A small rotation predictor, trained from scratch: batches of 256.
Rows from block 5 of a small rotation predictor, named by matrix and row number. Rows with one number belong to one channel. Each number is 128 + 24 x the weight over its row's rms, rounded and kept within 0 to 255. All counts start at 0. Numbers have three digits each. After the name is the row's rms in percent of the matrix's.
After each channel's rows are labels from the 100 images, of 14848, where the channel reaches its highest value: "strongest on" is what is common among them. Only what is clearly more common there than usual is listed. The data: Sentinel-2 satellite tiles (TerraMesh). In brackets: how many of the 100.
# convs0: expand pointwise conv (model.blocks.5.convs.0.weight, 768x128x1x1), inputs 64-127
# convs2: project pointwise conv (model.blocks.5.convs.2.weight, 128x768x1x1, transposed), outputs 64-127

convs0.721 101:141126111089127114117094134118150116163125121129136137181152111097147111149127099118133143179128149158113112114126128144124153119162116120113157114136100173180113135119144139149132118162139095
convs2.721 089:123169090156120187145135126162110157121113153172108137092146131123146163122118153147105090141127092113155095090139116102087159119117122083131138168144136115142128086126148145135185110156152143
strongest on: snow or ice (49); main land cover: snow or ice (42)

convs0.240 099:107129145114155149101092131129160114089147108126096109151108156083146089111105122130166081134151099089112171130126161114120146118131117125121159123135129167156177135153131088137135127119161137
convs2.240 115:111148083102132163102135102116144138133102157149118139131095117103105146126147137162136123145097133136077106107128148140117130106143112095139150152147170124115179119105168134112127093122144132
strongest on: main land cover: trees (42)

convs0.475 100:160107185104117082143114114118137122173089122132164116113147135107075137137104173135095095137138135143151149117102147077170123105126067093088136142110148074152157130146127102097143145140120128
convs2.475 081:118130137126165100145077138144107136107135117146126142160179177125147119119096095079176103154086159113143123104122119096098146154108122114078124127120163077157171113096140109101076136111131147
strongest on: main land cover: water (42)

convs0.590 105:134097127137090095132143155089119152126114174130169132121099146098130114116115168133078165137151091161123116125106121113147123070132136125120088132084150075102094155164104131097152109140135119
convs2.590 083:099129174126139132136120138137100134165128096135151139127141124145110170105139159129153148100120105127117135128139117116156105094145139123129172164102099156114108117104104113101117132138123097
strongest on: clouds (54)

convs0.543 106:116088083116138095135128118156126134153139118131122090134118157102124122105109132123139137120086150143128116170116115198128098102053111120135141125138143116073135123126133159113081120135112152
convs2.543 097:128103141157115095129177162141127122200148123123155110137106130121143128104136149153133126152118137092111154123117090144122094106164157117142110096153140135121100120124188114136139140155126107
strongest on: main land cover: water (30)

convs0.38 079:098144114122142099120135106130107190099119164119118148118104085125157126130085098163151103126119145101133157136181146101100093148128142134128107152178162140146173131127135188143150144127100125
convs2.38 105:162170134148116149176131182121090101148113087120140182107165186095134135130145146111110124141107156157142140145150126116111135139093139133101091113134111143117117182130122147148145136117139125
strongest on: snow or ice (56); main land cover: snow or ice (40)

convs0.691 108:142143134128126154073107118125128114139120153140156154157174138140097123134145107130126144198121116088157092147149114159139127172099109128112153110121139130084127060132120127105116122067111118
convs2.691 097:113160177119144142123115131150105140152125091121132137101155099174159142109147122127075071154133135172133095151140137126127155085135151141121120128129169134104164140105139136126118119154162117
strongest on: snow or ice (48); clouds (45); main land cover: snow or ice (39)

convs0.105 098:145082158127149109153134084113159128167094119127173136156135132098121141151123163087116111127149163135169127115102166117145120084127102151131110109121133102155130122181151107095160137140105125
convs2.105 089:181129108114133120116119138145083146103116145143120129122185178143143151128128109095152125111099122099097148083119099140107137143147129114088138147153156121164144123084173092091113129151142140
strongest on: built area (68); crops (65); water (65)

convs0.509 108:146092095155112091144129112109123132129127139148151108111084138111096089148142122131125104112103099108162170162120117152092125134097104159133134159137120107118101101120179101083180147146115147
convs2.509 106:091123131105119133117130114095100151133059135116119125114126133120118129142156178111103096133140121112147083160112078128169137120121150163076151099123119142079172085102158127182105159122108125
strongest on: flooded vegetation (26)

convs0.45 115:154126132181111115128138136127105136111102084168139062141117131144153140134136110157115134111142131100133167120117155170130114125084127112080136134148119071118088136177159124112137140117105128
convs2.45 105:127118126146121144117095087110117172158128154127125125098182131095177135135110131124108080153121107130089109136154159121075058175149150116120154130164079145118141093113173176104153138173097095
strongest on: trees (88); clouds (78); main land cover: trees (58)

convs0.513 098:087156128099186113157086114122137119130108108129141141167131157133125106148110145116142120113153095082118130144122122108130154153147128101092131166134081159158146108131129105146118128103146108
convs2.513 102:115107066082113139122125109068151126129114194165099133161111121120095143104131131147110130165144110090116117136115138121130140093122142107108129157125139108146165132134174126127121091125147123
strongest on: trees (92); clouds (88); main land cover: trees (68)

convs0.10 080:150065119087124112134177122128146150119137141153113119153088084097118168113125114121146138132098126128119159114161133132148133173140119097132123149163151149167127094139111183114141156104109123
convs2.10 103:149168141174142123155151159133067100139101092117143172123137205082126149127145136082101117125138162151159135131121122094128129139090132140104104125151097112116136146142109124155122140106165146
strongest on: main land cover: water (29)

convs0.458 103:141098107136139176130141141151194137119096095128107099160124087160141138136151101125153124121120148112108133110143118150170151182161116134091120123155101156138108095162132115126142138133163118
convs2.458 108:142134163127131139155132133141141153127131124145130124060097142102145109126130160098130117150118093112112147112134176141161113148121118110123132146176110122176183133107098130108126159092114127
strongest on: water (66)

convs0.580 103:105120126155124168111141117139115105154139167142128108091103130109135076113143119151106156170164092161154115123156143131122130128116110113145148102115132114171084134108177106165187110123084181
convs2.580 108:104114118136132082129130134094124104114131079150094116142106139107119139118126136114141144111143147105139111142158094113105142157147129131103111113118127111128144126164150122144089173115146125
strongest on: main land cover: water (28)

convs0.107 104:153134117132140170105097122161131095117124105141121103169147133156162124136147182132165112167138147116133129144109153132101129165122122109094139111109122142167116139090120112129152066097158109
convs2.107 076:115113152127130133080171112127161136135122117145122097133121105143113146135083105132148113072131122110109118146169127131159101115170087105168095108148153176131100114131094132141115137159111136
strongest on: flooded vegetation (26)

convs0.729 096:126151110142141135083099123083155150127154097089094112088090158158129111087136123115115119151121191126121124155150115157111135084087144133165148088093136113109164114125125070116146110142140071
convs2.729 104:106118089092121164087126115122122172108060178172123141101119122107124138094175116180119107165120125147118094118110171134129117112148114112121109156131129131148149125128105125135151122136100131
strongest on: snow or ice (79); main land cover: snow or ice (59)

convs0.489 099:107109167143120149114111077125119159101119134120163121168112089127121084131167145102124138155171178108117121121104130123168102088174113169103117112135105135118107123144139142117126115149120111
convs2.489 092:130116069160142172105143145175086109145130115112131148102143189145170108112096081110134108118112129136144155124125155096135154117120137125120121130142147116147150143119154122121113166151130112
strongest on: crops (67); main land cover: crops (42)

convs0.284 099:139151107123140114140125150107107119117137144098140088125115132099104091128113150133125123169141143108115096121107120120158136116157083090139112109134109097124142134140151089147088079097192167
convs2.284 109:161149137115171165109103117184090178125132162154116123123121126114129095129128116151127105190113143173126147130090114093098132081119127137109154176160149154124125121102124105128125102102126144
strongest on: main land cover: snow or ice (34)

convs0.631 109:120139110113122139133161132135119141169147115123146113110130134116141103082151127149086146081163084121137121121117135128134144142154142147114146148147133110159156131102136107158155107092108150
convs2.631 090:134156127126120153166139149148135119155130098171138130086151126074139119109110108115096146109117129125119125109158124106155141133088157101120135102094106111148139134124071102144097159127157124
strongest on: main land cover: trees (43)

convs0.46 087:133162113116150124159091166138159141135151095107116080134129137144140112101139092162140105098143086097101163157126144140128114083133089093152120076115089153070166143146159107105094134138125090
convs2.46 109:111154092099086111106104091112120181085082166162112137138091124092160105087142138146137131142127119152107107104120168131139155132123122100108139175140164150138160133111098127141135148113141138
strongest on: main land cover: snow or ice (37)

convs0.662 107:150138137117109160136109111110124120106176131144068126157142167155093117141172103089118155126144148163092159160095093160169106090126157120136125153129104127117143103104140109113139139113178120
convs2.662 089:136181120153148125165115164128096132131094110153127112149143157135167115123101128078118103061113150130145137125132122133079108136093109164099136131092175151165196138151145166086140122128153100
strongest on: snow or ice (50); clouds (35)

convs0.377 107:148116131146108124172124152102141136093142135088162111122128085132124124134128126104143132125147170101153133078129116126114135122121073171119156137114133126167137121172084122123133127119108101
convs2.377 096:126139102138147128108116176120099083097113104146114111112142136119146100111131115111145059125117154139173158120128081106148148156087123146123053118130124081148150153144126138133157129139152131
strongest on: built area (74); crops (68)

convs0.30 107:054144080144127098102147124137131123096129136115107122138117136092195111103126123176145122087117111155127134125133150147130131168135103174130130139130141137162155135089143106099106117096159122
convs2.30 114:159120097122109124124116141106109096121153174128139095169155097129110136127111096118101185123155146128132139172126135103128118082146127136146146129118146176161133125156128184120125136176101101
strongest on: main land cover: trees (49); main land cover: water (31)

convs0.407 101:113077128126127109106138121138117109151138142128149134128123111118084133137177119091085097112079150133121078110137173113147100091141095155117083113147107095135124118119194125086133124149134127
convs2.407 097:160111123104130150108146107106156110092144146134147134129197136143123164125108118104147131184175154115121087132109137107106149123139138149093155144130137088129144162115179136112152115112154121
strongest on: main land cover: water (33)

convs0.380 104:126139148152138106093127118142174111134099139101151133141155103084087105124157137088123119133121145078158079126130112120142090129145114151120115077176114157144106167160158128107132078132111151
convs2.380 097:125134082133116140137130143153149150108149193117127142115138136136108175138131122099152119151158132103155100084120129082112134108107144164094141114134135086122135117137202148115097151142116128
strongest on: crops (77); built area (65); main land cover: crops (49)

convs0.354 109:105154129103118056130150124129117132164140170116118116123132143133092124122089164088157100123103126123084119088139115145132122119119158162113122126146126161116091106137053118106180126129125138
convs2.354 105:144143145121083105121173165121165129126121151098117121121156130134136121146129113092142126125170110139130158127174113150120096117086123160142127105171121111113082112108157088127137118125119133
strongest on: water (65); main land cover: water (28)

convs0.390 108:163155128152121063145138153134180094124163143146135112154141138091083135096141097128146134160103101121153129132095173110083103128124095161122162135098120144103147146122138135102135127119130147
convs2.390 101:075141113149140127169121105065131112080121159143131112109119141107109143130107160168120123084145167158091115123125128099143126112167146121160122102182128152157148136132145111118129136111164137
strongest on: main land cover: trees (51)

convs0.366 102:142091113116152117123107106143112154114146146114126080142092146152119110181138104111169148143139174160133133139115166157123166093168118099098102143136098207142106071126133165148104160126136129
convs2.366 105:131156136134136094177092142160109118107102091123090175127112151125111126137120125127130150128127134145150133132116160102157118124093140112111124147170136084109160129150080153100113156097124142
strongest on: main land cover: water (40); flooded vegetation (28)

convs0.469 104:131110119121164120111120139136154118154134153144109149161140111160083144159128157121131148134190104132136139127156144056116138097111109161113109145170143099123137127143112127123085112169160152
convs2.469 094:098161141103119106108082116132158163120124118140112123150108184132118122144112132148146160123162142157124137122140134123149136130136102129095136157115154131127164093157136076096097184136120139
strongest on: clouds (57)

convs0.546 114:122094148160162155101116101125155097127129105166133185145149081105119135188125140139119153129075101143129107142117136123100110161126118125130129157082160131113132154131126106132140120144125150
convs2.546 103:150162062156119148110099116118131113148126115140112165137142136142146144168079130116150142117092131158141212132156099098091107130152111137156149139142148104156124149106108138128129108122142095
strongest on: snow or ice (52); main land cover: snow or ice (37)

convs0.23 101:091155112156146096132139085143143164084118174131095109120145132094184110082104108127140093119102108126179191117126147120139091134124149161110110129121141168143148141116149097110137134130140152
convs2.23 099:165123091097116155141112169104109126096154177148149111145157112136108114111148113139135179114148163141109127177143102128151125125116126139121160118119140148164107124145101158127118131149095121
strongest on: main land cover: trees (42); main land cover: water (39)

convs0.517 108:117104108127104103120157137151137149104143160121150112142140157083114096103132168159111112119135161125153099123093185123130084091120126168134097072096136129137124122154189107066114101136115122
convs2.517 104:129118116119164110131110139112133093085134126132152134123123149106111094098145104132127139152146156193123107109103111120146159144117157121124147128149169097168128178100113194124129106143134154
strongest on: main land cover: trees (41); main land cover: water (30)