{
  "model": "rotation predictor",
  "crop_scale_min": 1,
  "norm": "batchnorm",
  "activation": "relu6",
  "drop_path": 0.05,
  "one_sided": false,
  "adamw_lr_other_params": 0.00098,
  "weight_decay": 0.1
}
Rows from block 7 of a small rotation predictor, named by matrix and row number. Rows with one number belong to one channel. Each number is 128 + 24 x the weight over its row's rms, rounded and kept within 0 to 255. All counts start at 0.
After each channel's rows are labels from the 100 images, of 14848, where the channel reaches its highest value: "strongest on" is what is common among them. Only what is clearly more common there than usual is listed. The data: Sentinel-2 satellite tiles (TerraMesh). In brackets: how many of the 100.
# convs0: expand pointwise conv (model.blocks.7.convs.0.weight, 768x128x1x1), inputs 43-85
# convs2: project pointwise conv (model.blocks.7.convs.2.weight, 128x768x1x1, transposed), outputs 43-85

convs0.387 [148 132 141 136 151 142 154 137 134 128 147 158 111 135 133 151 106 109 139 135  87  98 122 158 107 176 123 153 116 134 111  84 105 132 132 175 120 159 113  87  98 151  94]
convs2.387 [161 102 166 140 143 151 129  86 132 110 166 147 132 136  78 102 155 169 122 136 129 135 155 109 153 103 150 144 128 118  67 126 121  85 112 158 147 160 132 175 129 105 121]
strongest on: clouds (42)

convs0.186 [118 159  73  93 136 150 150 166 152 106 108 143 162 122 106 106 119  94 121 152  80 116 145 119  72 115 123 127 105 136 173 142 171 163  85 152 109 143 157 135 150 118 143]
convs2.186 [155 147 106 139 155 115 153 145 162 121 158 123 110 110 128 102 152 163 111 111  93  92 137 137 121 130 106 163 114 162 168 128 159  98 157 105 141 121 113 124 116 150 122]
strongest on: trees (88); clouds (82); main land cover: trees (59)

convs0.507 [152 126 160 142 126 149 160 147 104 138 127 166  95 129 137 116 158 116 137 130 101 153 139 152 106  93 146  83 164 136  96 120 150 123 118 113 102 146 117  99 113 133 121]
convs2.507 [111 104 110 136 113  73 141 129 136 143 138  88 127 140 127 104 100 163 157 118 130  96 112 112 191 126  83 162 145 126 129 146 136 109 150 114 103 117 127 108 112 106 137]
strongest on: clouds (34)

convs0.11 [143  99 131 174 143 131 126 157 118 121 132 125 126 171 149 147 129 128 148 127 143 132 163  77 133 126 123 141 172 103  96  97 167 102 118 124 148 110  93 141 118 114 164]
convs2.11 [ 96 112 148 136 149 170 157  86 140 106 142 147 103 102 137 116 164 117 122 136 139  99 164 173 137 130 159 101 104 134 141 138 114 143 103 122 161 159 156 134  99  83 131]
strongest on: snow or ice (83); main land cover: snow or ice (72)

convs0.701 [117 158 112 144 135  97 121 163 154  96  86  77  93 188 132 160 144 158 103 132 108 146 141 139 101 113 133 121  97 129 138 117 136 132  86 138 113  94 169 120  81 140 181]
convs2.701 [121 119  81  94 128 129 150 102 102 136 135 154 130 141 131 119 112 112 135 142 114 157 139 146 152  85 104 158 133 210 135 142 133 188 116  96 159 121 132 106 164 107 159]
strongest on: snow or ice (68); main land cover: snow or ice (57)

convs0.110 [136 110 116 123 167 154 103 129 119 126 152 135 148 134 144 129 138 139 149 128 120 147 153  83 114 146 132 187 138 101  96 100 115 114 162 138 178 150 120 145 143 137 148]
convs2.110 [ 96 115 155 132 145 139 156 105 121 116 156 141 113  89 125 113 180 116  97 138 105 113 155 182 151 138 148 106 104 160 165 153 106 140 103 125 166 166 159 133 133  96 136]
strongest on: clouds (50); main land cover: trees (41)

convs0.40 [162 131 147 107 121 155 131 158 132 119 122 138 125 163 131 125 141 126 153  93 123 148 121 112 110 109 156  66 138 110 122 123 141 168 125 111 177 171 139 105  89 138 120]
convs2.40 [106 116 133 143 131 173 127 133 138  99 130  91 128 104 134 114 139 107 106 110 108  77 101 136 144 139 148  87 164 118 164 130 150 176 100 133 125 140 163 139 104  94 127]
strongest on: clouds (54)

convs0.72 [122 118 148 129 160 124  98 151 100 125 144 123 139 157 165 170 184 161 122 116 154 116  93 125 136 138 139 140 178 124 151 110 173 132 127 127 122 119  91 145  84 134 132]
convs2.72 [116 136  97 124 126 158 148 153 142 122 117  75  84 130 137 108 121 153 156 115  99 149  96 146 142 154 159 112 109 142 164 115 154  88 135  63 124 123 130 133 107  91 115]
strongest on: water (67); main land cover: water (29)

convs0.758 [138 100 167 127 162 152 117 158 117 149 124 123  79 158 163 105 142 144 150 103 134 118 109 114  80 115 127  99 149  96  97 152 143 147  95  81 106 145  95 124  85 120  85]
convs2.758 [ 75 128  86 152 111 175 134 131 135 108 155 102 110 135 143 134 146 108 130 122 128 106 121 141 159 141 127 115 142  84 153 109 116 163 134 122 143 139 149 137  99 108 130]
strongest on: clouds (39)

convs0.577 [ 71 125  87 128 146  87 138  96 125 100 142  89 119 136 100 148 121 142 140 145 126 138 140  76 119 159 167 160  95 158  96 129  98 125 176 132 152 153 150 154 150 125 157]
convs2.577 [ 84 138 133 115 127 136 141 124 121 116 148 118 137 108 110  98 145 112 100 157 107 129 167 150 153 150 106 117 109 168 135 156 101 113 107 117 150 113 145 148  98  97 136]
strongest on: clouds (71); main land cover: trees (50)

convs0.54 [116 119 109 147 118 151  78 111 136 131 141  84 104 113 161 124 147 130 135 128 124 149 104 153 109 101 127 127  92 177 117 110 191 126 129  85 119 126 142 146 126 144 118]
convs2.54 [122 155 124 125 103 149  97  99  91 125 107 117 155 144 108 134 135 156 101 124 106 118 131 133  96  54 163 144 118  90 118 101 129 130 119 106 126 150 116 119 115 103 101]
strongest on: trees (94); clouds (84); main land cover: trees (59)

convs0.755 [112 153  98 149 162 130 152 119 181  37 131 123 150 116 113  88 114  64 123 121 131 115 130 179 162 155 133 131 124 107 128 116 100 146 181 144 159  97  88 128 118 120 175]
convs2.755 [144 121 118 116 162 125 165 109 134 108 165 147  92 120  73 135 134 164 147 148 151 118 148 111 155 105 184 136 143 115  92 115 102  85 125 122 132 149 100 120 154 136  91]
strongest on: snow or ice (48); main land cover: snow or ice (33)

convs0.235 [117 167 115 129 116 115 151 143 122 118 139 164 122 134 103 160 114 129 105 154 148 121 139  88 121 108 142 111 103 167  93 154 134 132 153 123 152 164 133 142 105 143 118]
convs2.235 [102 115 135 131 160 134 115 123 115 132  85 150 106 103 102 128  97 168 134 118 110 161 155 135 100 130 120 180  80 159  68 130 118 147 138 128 118 111 103 152  96 124  96]
strongest on: clouds (53); main land cover: trees (49)

convs0.277 [125  85 133 158 155 144 106 135 122 127 149 133 134 108 150 141  67 143 152 172 114 129 161 146  98 127 149 133 147  96 102 151 163 117 141  93 163 125 126 147 124 147 140]
convs2.277 [100 107 150 147 138 153 161 105 168  96 126 152 114 104 145  86 160 112 106 152 124 102 150 141 160 157 145 106 105 116 144 140 106 146 109 116 134 141 163 106 112  93 131]
strongest on: snow or ice (65); main land cover: snow or ice (51)

convs0.690 [168 156 135  97 155 131 170 133 126 155 123 117 146 115 158 131 123 149 111 100  77 162 142 146 129 114  92 132 143 151 115  94 130 140  82 148 104 174  89 163  89 145 137]
convs2.690 [ 87 103 103 116 101 142 164 103 140 149 143 143 129 140 167 140 163 136 104 165 126 128 121 174 169 145 153 153 114 104 142 132 139 159 166 159 157 125 141 103 124 134 132]
strongest on: snow or ice (45); main land cover: trees (44); clouds (43); main land cover: snow or ice (33)

convs0.438 [135 106 112 138 117  80  73 171 106 121 158 132 160 155 127 137 131 139 149 155 102 108 135 166  89 106  98 119 150 112  90 114 143  97 126 157 107 107 146 115  81 173 124]
convs2.438 [101 158 153 103 132 169  85 131 144 112  82 166  99 132 121 127 133 148 101  92 166 150 127 125 136 139 162  99 114 168 170 134 118 163 161 167 121 144 138 144 132 119 105]
strongest on: trees (92); clouds (78); main land cover: trees (55)

convs0.697 [ 86 148 120 127 133 136 136 141 159 144 123  87 120 137 113 171 113 158 142 123 158 129 128 161  80 157 126 135 101 194 140 137 149 146 187 129 155 123 171 159 116 148 102]
convs2.697 [111 148 102 112 120 154  96 108 120 132 155 150 139 140 140 167 107 124 135 146 153 114 115 138 133  93 107 106  93 127  93 105 144 120 127 116 120 142 115 146 155 135 180]
strongest on: trees (90); clouds (83); main land cover: trees (56)

convs0.712 [180 167 113 106 141 179  94 126 148 134 143 111 125  94 139 126 158 141 128  71 100 157 124 151 124 115 115 100 100 124 142 110  98 152 140  97 129 140 129 102 142 133 128]
convs2.712 [137 107 133 119 133 146  90 142 135 116 149 175 112 148  67 163 105 136 166 140 116  99 152 144 139 134 157 126 160 164 103  96 124 159  97 130 136 143 129 151 147 142 169]
strongest on: clouds (49)

convs0.97 [ 77 157 120 126 114 122 141 105 149 137 136 108 126 121 105 167  65 145  98 134 144 124 139 174  98 171 158 135  77 172 154 136 173 165 164  76 137 134 154 184 120 121  94]
convs2.97 [ 88 163 116 122 105 137  65 118 121 147 147  88 138 161 137 193 131 129 146 151 152 129 107 156 125 110 101 155 123 136 122 143 141 140 151  99 120 129 119 157 121 128 175]
strongest on: clouds (77); main land cover: trees (61)

convs0.225 [143 120 122 119 156 116 143 166 107 112 119 122 132 114 105 105 155 133 146 152 129  81 129 110 146 148 156 110 158 103 131 126 100 145 111 152 164 132 121  79  87 127 151]
convs2.225 [ 66 152  92 111 129 123 122  92 149 138 123 128 115 130 133 150  98 122 135 110 147 123  96 158 122 123 135 135 133 148 130 145 127 140 108  94  79 130 145 176 128 137 139]
strongest on: clouds (41); main land cover: snow or ice (37)

convs0.49 [158 120 147 110 130 121 134 100 148 137  98 133 122 151 129 155 162 125 134 172 111 142 126 124 113 106 133 121 118 172 116 150 164 126 106 122 106 174 139 141 117 149 113]
convs2.49 [140 163 129 165  94 173 129 137 130 112 136 123 119 128  93 155 119 138 105 124 104  82 102 118 141 126 153 125 103 159  99 121 102 163 107 127 148 137 117 147 147 147 115]
strongest on: trees (89); clouds (70); main land cover: trees (54)

convs0.610 [114  49 124 127 207 127 111 139 141 155 132  88 103 151 151 112 145 130 116 121 109 169 130 137  88 141  75 115 124 129 121 118 135 158 122 130 146 113 153 153  77 100 120]
convs2.610 [123 105 108 152 136 151 135 131 115 102  93 123 103 148 139 123  99 121 148 128 141 122  95 173 179 141  85 148 145 159 139 127 140 193 148  99 140  99 125 161  99  82 134]
strongest on: trees (90); clouds (81); main land cover: trees (55)

convs0.620 [114  85 118 147 147 153 113 113 109 151 164 119 163 118 129 116  93 134 160 138 119 150 159 130 129 164 133 150 134  96 119 142 130 139 150  82 181 129 118 126 128 133 167]
convs2.620 [ 91 108 153 131 141 153 164  96 151 104 136 129 104  95 140 102 174 123 107 145 114  91 163 162 153 142 148  93 117 130 161 155 111 140 108 121 155 159 157 130 126  85 136]
strongest on: snow or ice (69); main land cover: snow or ice (57)

convs0.374 [128 117 141 159 147 145 130 140 124 127 138 125 141 131 138 117 127 157 161 146 129 130 159 107 126 117 113 137 155 100  76 128 139 115 148 105 181 166 116 133 140 125 147]
convs2.374 [ 98  98 155 144 156 154 158  89 141 113 144 141 120  94 129 114 163 114 104 146 131 116 153 168 145 137 157 117 109 149 149 142  97 145  96 105 166 145 161 129 117  93 148]
strongest on: snow or ice (79); main land cover: snow or ice (70)

convs0.503 [135  69 139 161 172 148 109 167 113 121 112 127 158 104 117 134 113 118 151 151 107 147 157 152 133 134 134 127 169 107  92 117 128 116 141 116 140 147 128 134 141 126 153]
convs2.503 [103 108 151 142 151 152 154  98 164 100 136 148 107  98 150 101 167 103 111 161 113 112 156 136 139 137 145 101 102 127 154 140 114 157 103  97 153 126 142  99  94 107 145]
strongest on: snow or ice (62); main land cover: snow or ice (47)

convs0.546 [132 138 163 123 124 135 121 117  99 119 127 161 130 127  91 160 136  98 147 110 117 112 110 140 158 136 127 117 123  77 170 101  90 130 168 143 122 133 120  98 107 159 135]
convs2.546 [135  99 155 113 186 102 101 114 126 129 151 173 161 113  83 133 159 140 133 119 152  97 142 140 140  84 127 159 155 106  94 127 108 118 108 160 118 132 156 154 155 120 120]
strongest on: clouds (39)

convs0.751 [123 142 123 176 140 135  97  93 133 144 130 142  97 153 138 112 134 135  99 166 148 132 151 120 115 186 132 180 107 117 191 116 151 129 113 156 147 119  84 165 144  85 143]
convs2.751 [117 102 149  60 139 129 148 142 160 145 164 142 147 157 117 117 152  99 151 120  96 138 108 139 146 143 119 143 148 116 118 168 141 154 101 117 139 137 102 121 152 169 140]
strongest on: snow or ice (54); main land cover: snow or ice (43)

convs0.117 [191  92 153 129 168 137 131 158 135 131 115 139 120 135 144 107 178 125 119 134 129 114  99 112  88 112 130 114 115 124 143 114 158 168  93 126 121 140 161  84 135 122 141]
convs2.117 [ 89  95 112 184 149 120 149 100 152 126 108 129 106 125 125 109 102  79 138 114 108 105 150 134 159 171 109 116 120  92 148 115 137 149 106 117 108 149 141 149 110  99 121]
strongest on: clouds (56)

convs0.171 [144  93 120 108 150 133 123 160 132  89 167 165 153 119 157 155 164 159 130  96 122 144 122 139 172 119  86 107 168 169 147 126 146  89 121 117 135 100 115 118 113 130 128]
convs2.171 [121 139 139 157 156 162 168 141 144 129  78 107 122 117 135  77 163 181 134 109  96 116 126 147 121 193 145  89 108 133 127 110 132 128 102  91 133 132 162  86 108 120 145]
strongest on: water (66); main land cover: water (34)

convs0.87 [117 148 129 158 137 103 143 125 145 138 138 143 113 127  82 139 132 145 117 166 147 143 160 172 114 141 112  97 131 129 107 102 154 157 121 104 138 182 128 130 108 151 125]
convs2.87 [156 127 152  99 135 121 130 141 147  96 146 170 116 117  80 133 157 133 157 126 114 111 103  89 112 102 183 120 149  96  92 137 144 128  72 133 115 172 119 142 137 123  96]
strongest on: trees (88); clouds (84); main land cover: trees (53)

convs0.317 [168 139 138 122 118 154  92 125 156 154 171 135 110 167 137 120 108 125 101 151 132  87 118 117 114 131 179 107 146 138 124  96 138  85  87 133  94  89 147 123 133  95 142]
convs2.317 [ 88 121 127 158 152 113 156 117 146 119 132 149 110 100 153 100 162 110 127 176 126 135 144 147 134 146 126 118  99 139 147 129 123 179 108 114 137 133 152 109  89  76 141]
strongest on: snow or ice (95); main land cover: snow or ice (77)

convs0.71 [122 121 116 108 164 109 120 124 152 108 130 111 163 119 114 138  84 120 124 141  89 148 144 142 123 159 105 138 109 169 137 155 131 168 157 155 111 145 158 153 134 123 136]
convs2.71 [ 97  97 106 163 127 135 140 138 123 149 155  92 149  95 121 115 163 136  64 134 127 130 119 185 174 149 119 116 134 128 165 112 141 133 133 167 127 116 186 152 150 124 133]
strongest on: clouds (57)

convs0.66 [ 70 131 133  87 103 162 118 163 133 187 113 108 128 115 133 128 105 107 173 103  76 121 130 131 130 163 110 137 110 157 139 140 122 132 126 127 149 114 120 156 154 193 129]
convs2.66 [ 88 152 130 121 119 150  97 118 151 137 118 105 126 143 121 116 124 118 132 146 100 150 101 145 116 155 115 106 111 157 134 155 112 145 129 140 156 123 121 147 133  77 124]
strongest on: clouds (79); main land cover: trees (49)

convs0.459 [131 137 139 127 149 126  80 142 159 109 132  69  76 115  98 165 151 108 143 112 164  94 140 126  77  92 150 112 119 124 127 145 142 154 117  95 135 158 155 149 104 124 115]
convs2.459 [131 158 139 120  98 177  92 104 188 121  99 139 122 137  61 165 147 128 106 124  98 143 161 157 115 109 145 148 119 147 108 116 113 151 138 167 151 168 139 130 115 103 154]
strongest on: trees (89); clouds (88); main land cover: trees (63)

convs0.347 [ 84 182 119 140 121 136 136 114 126 119 107 105 145 194 128 161 114 134 127 147 116 132 158 131 145 156 162 115 106 172 128  82 113 131 173 144 116 102 168 117  88 118 157]
convs2.347 [109 105 109  98 140 138 138 124 117 104 156 162 149 129 119 142 136 119 118 158 104 154 118 135 134  69  84 180 119 192 128 118 134 179  92 128 157 120 135 158 119 100 150]
strongest on: snow or ice (97); main land cover: snow or ice (83)

convs0.298 [128 144 140 143 134 121  91 155 160 141 134 102 116 163 170  98 181 175 121 107 112 118 113 110 111 176 137  97 101 156 141  65 162 152 145 112 150 108 149 119  95 122 128]
convs2.298 [123 111  82 113 124 141 158 148 165 121 125  73 145 148 123 136 133 146 119 145 138 163 128 127  99 141 123  97 112 150 125 100 167 122 117 136 142 116 136 123  97 103 162]
strongest on: snow or ice (51); main land cover: snow or ice (40)

convs0.423 [ 87  99 124 145 149 116 116 113 128 131 136  88 145 124 125 133 112 127 162 160 111 126 142 110 136 125 128 157 113 130 115 153 144 127 165  93 172 106 176 141 159 152 186]
convs2.423 [ 83 110 148 137 140 132 154 112 153 108 151 109 125  96 154  83 176 132 115 164 155 132 174 163 161 163 153 106 109 151 161 155 114 150 114 128 164 151 156 119 115  86 149]
strongest on: clouds (61); main land cover: trees (47)

convs0.702 [123 150 142 111 100 119 136 148 113 144 106 102 162 115  71 141 133  93 112 132 175 134 164  91 128 161 131 130  89 162 127 121 130 114 139 101 149 143 157 127 105 140 131]
convs2.702 [114 138 102 112 142 108 150 124 136 143  81 108 119 123 137  97  94 141 181 151 125 135 110 110 119 164 104 147 144 149 143 120 124 124 147 145 128 159  93 118 118 129 130]
strongest on: trees (88); clouds (81); main land cover: trees (60)

convs0.150 [102 127  89 128 105 109 116 137 178 138 144 120 155 118  92 144 136 103 177  81  90 118 119 173 147 123 122 134  90 120 148 110  98 131 165 171 122 105 167 153 136 158 114]
convs2.150 [133 119 152 110 155 114  99 141 161 115 153 165 143 148  78 147 129 135 157 115 118 140 138 150 157  88  84 126 146 112 129 176 103 119 148 137 111 133 134 156 181 125  74]
strongest on: snow or ice (42)

convs0.214 [100 110  98 137  98 114 131 144 149  98 127 110 148 152 124  98 153 110 153 126 112 155 168 150 119 107 119 127 120  83 145 121 124 159  91 152 168 167 156  96 139 122 110]
convs2.214 [ 84 122 147 162 153 132 103  81 106 142 130 148 121 107  91 135 158 178 158 111 135 111 136 151 121 128 173 158 101 111  93 144  91 151 131 125 168 102 130 110 151 151 121]
strongest on: snow or ice (46); main land cover: snow or ice (37)

convs0.624 [111 133 131 157 146 166 123 129 134 137 158 157 146 130 141 157 125 118  92 109 102 141 145  94 124 111  92  94  75 129 141 124 158 106 135 143 127 151 145 137 131 148 129]
convs2.624 [126 159 130 145 119 169 130 126 145 136 177 136 128  98 141 151 108 136 141 107 137 125 107 131 105  94 123 118  96 168 141 105 131 151 167 132  97 115 121 149  94 130 144]
strongest on: clouds (75); main land cover: trees (47)

convs0.713 [162 134 155  97  50 104 125  95 127 137 129 160  69 187 141 150 144 145  92 141 141 143 143 142 142 154 202 139 116 124 196 123 125 115 108 139 125 110 130 131 133 117 122]
convs2.713 [161  97 154 163 150  81 147 130 132  91 108 169 130 114 162 165 120 100 158 144 121 121 118 109 121 148 142 127 100 126 139 111 162 168 150 159  91 131 154 140 103 111 139]
strongest on: snow or ice (59); main land cover: snow or ice (52)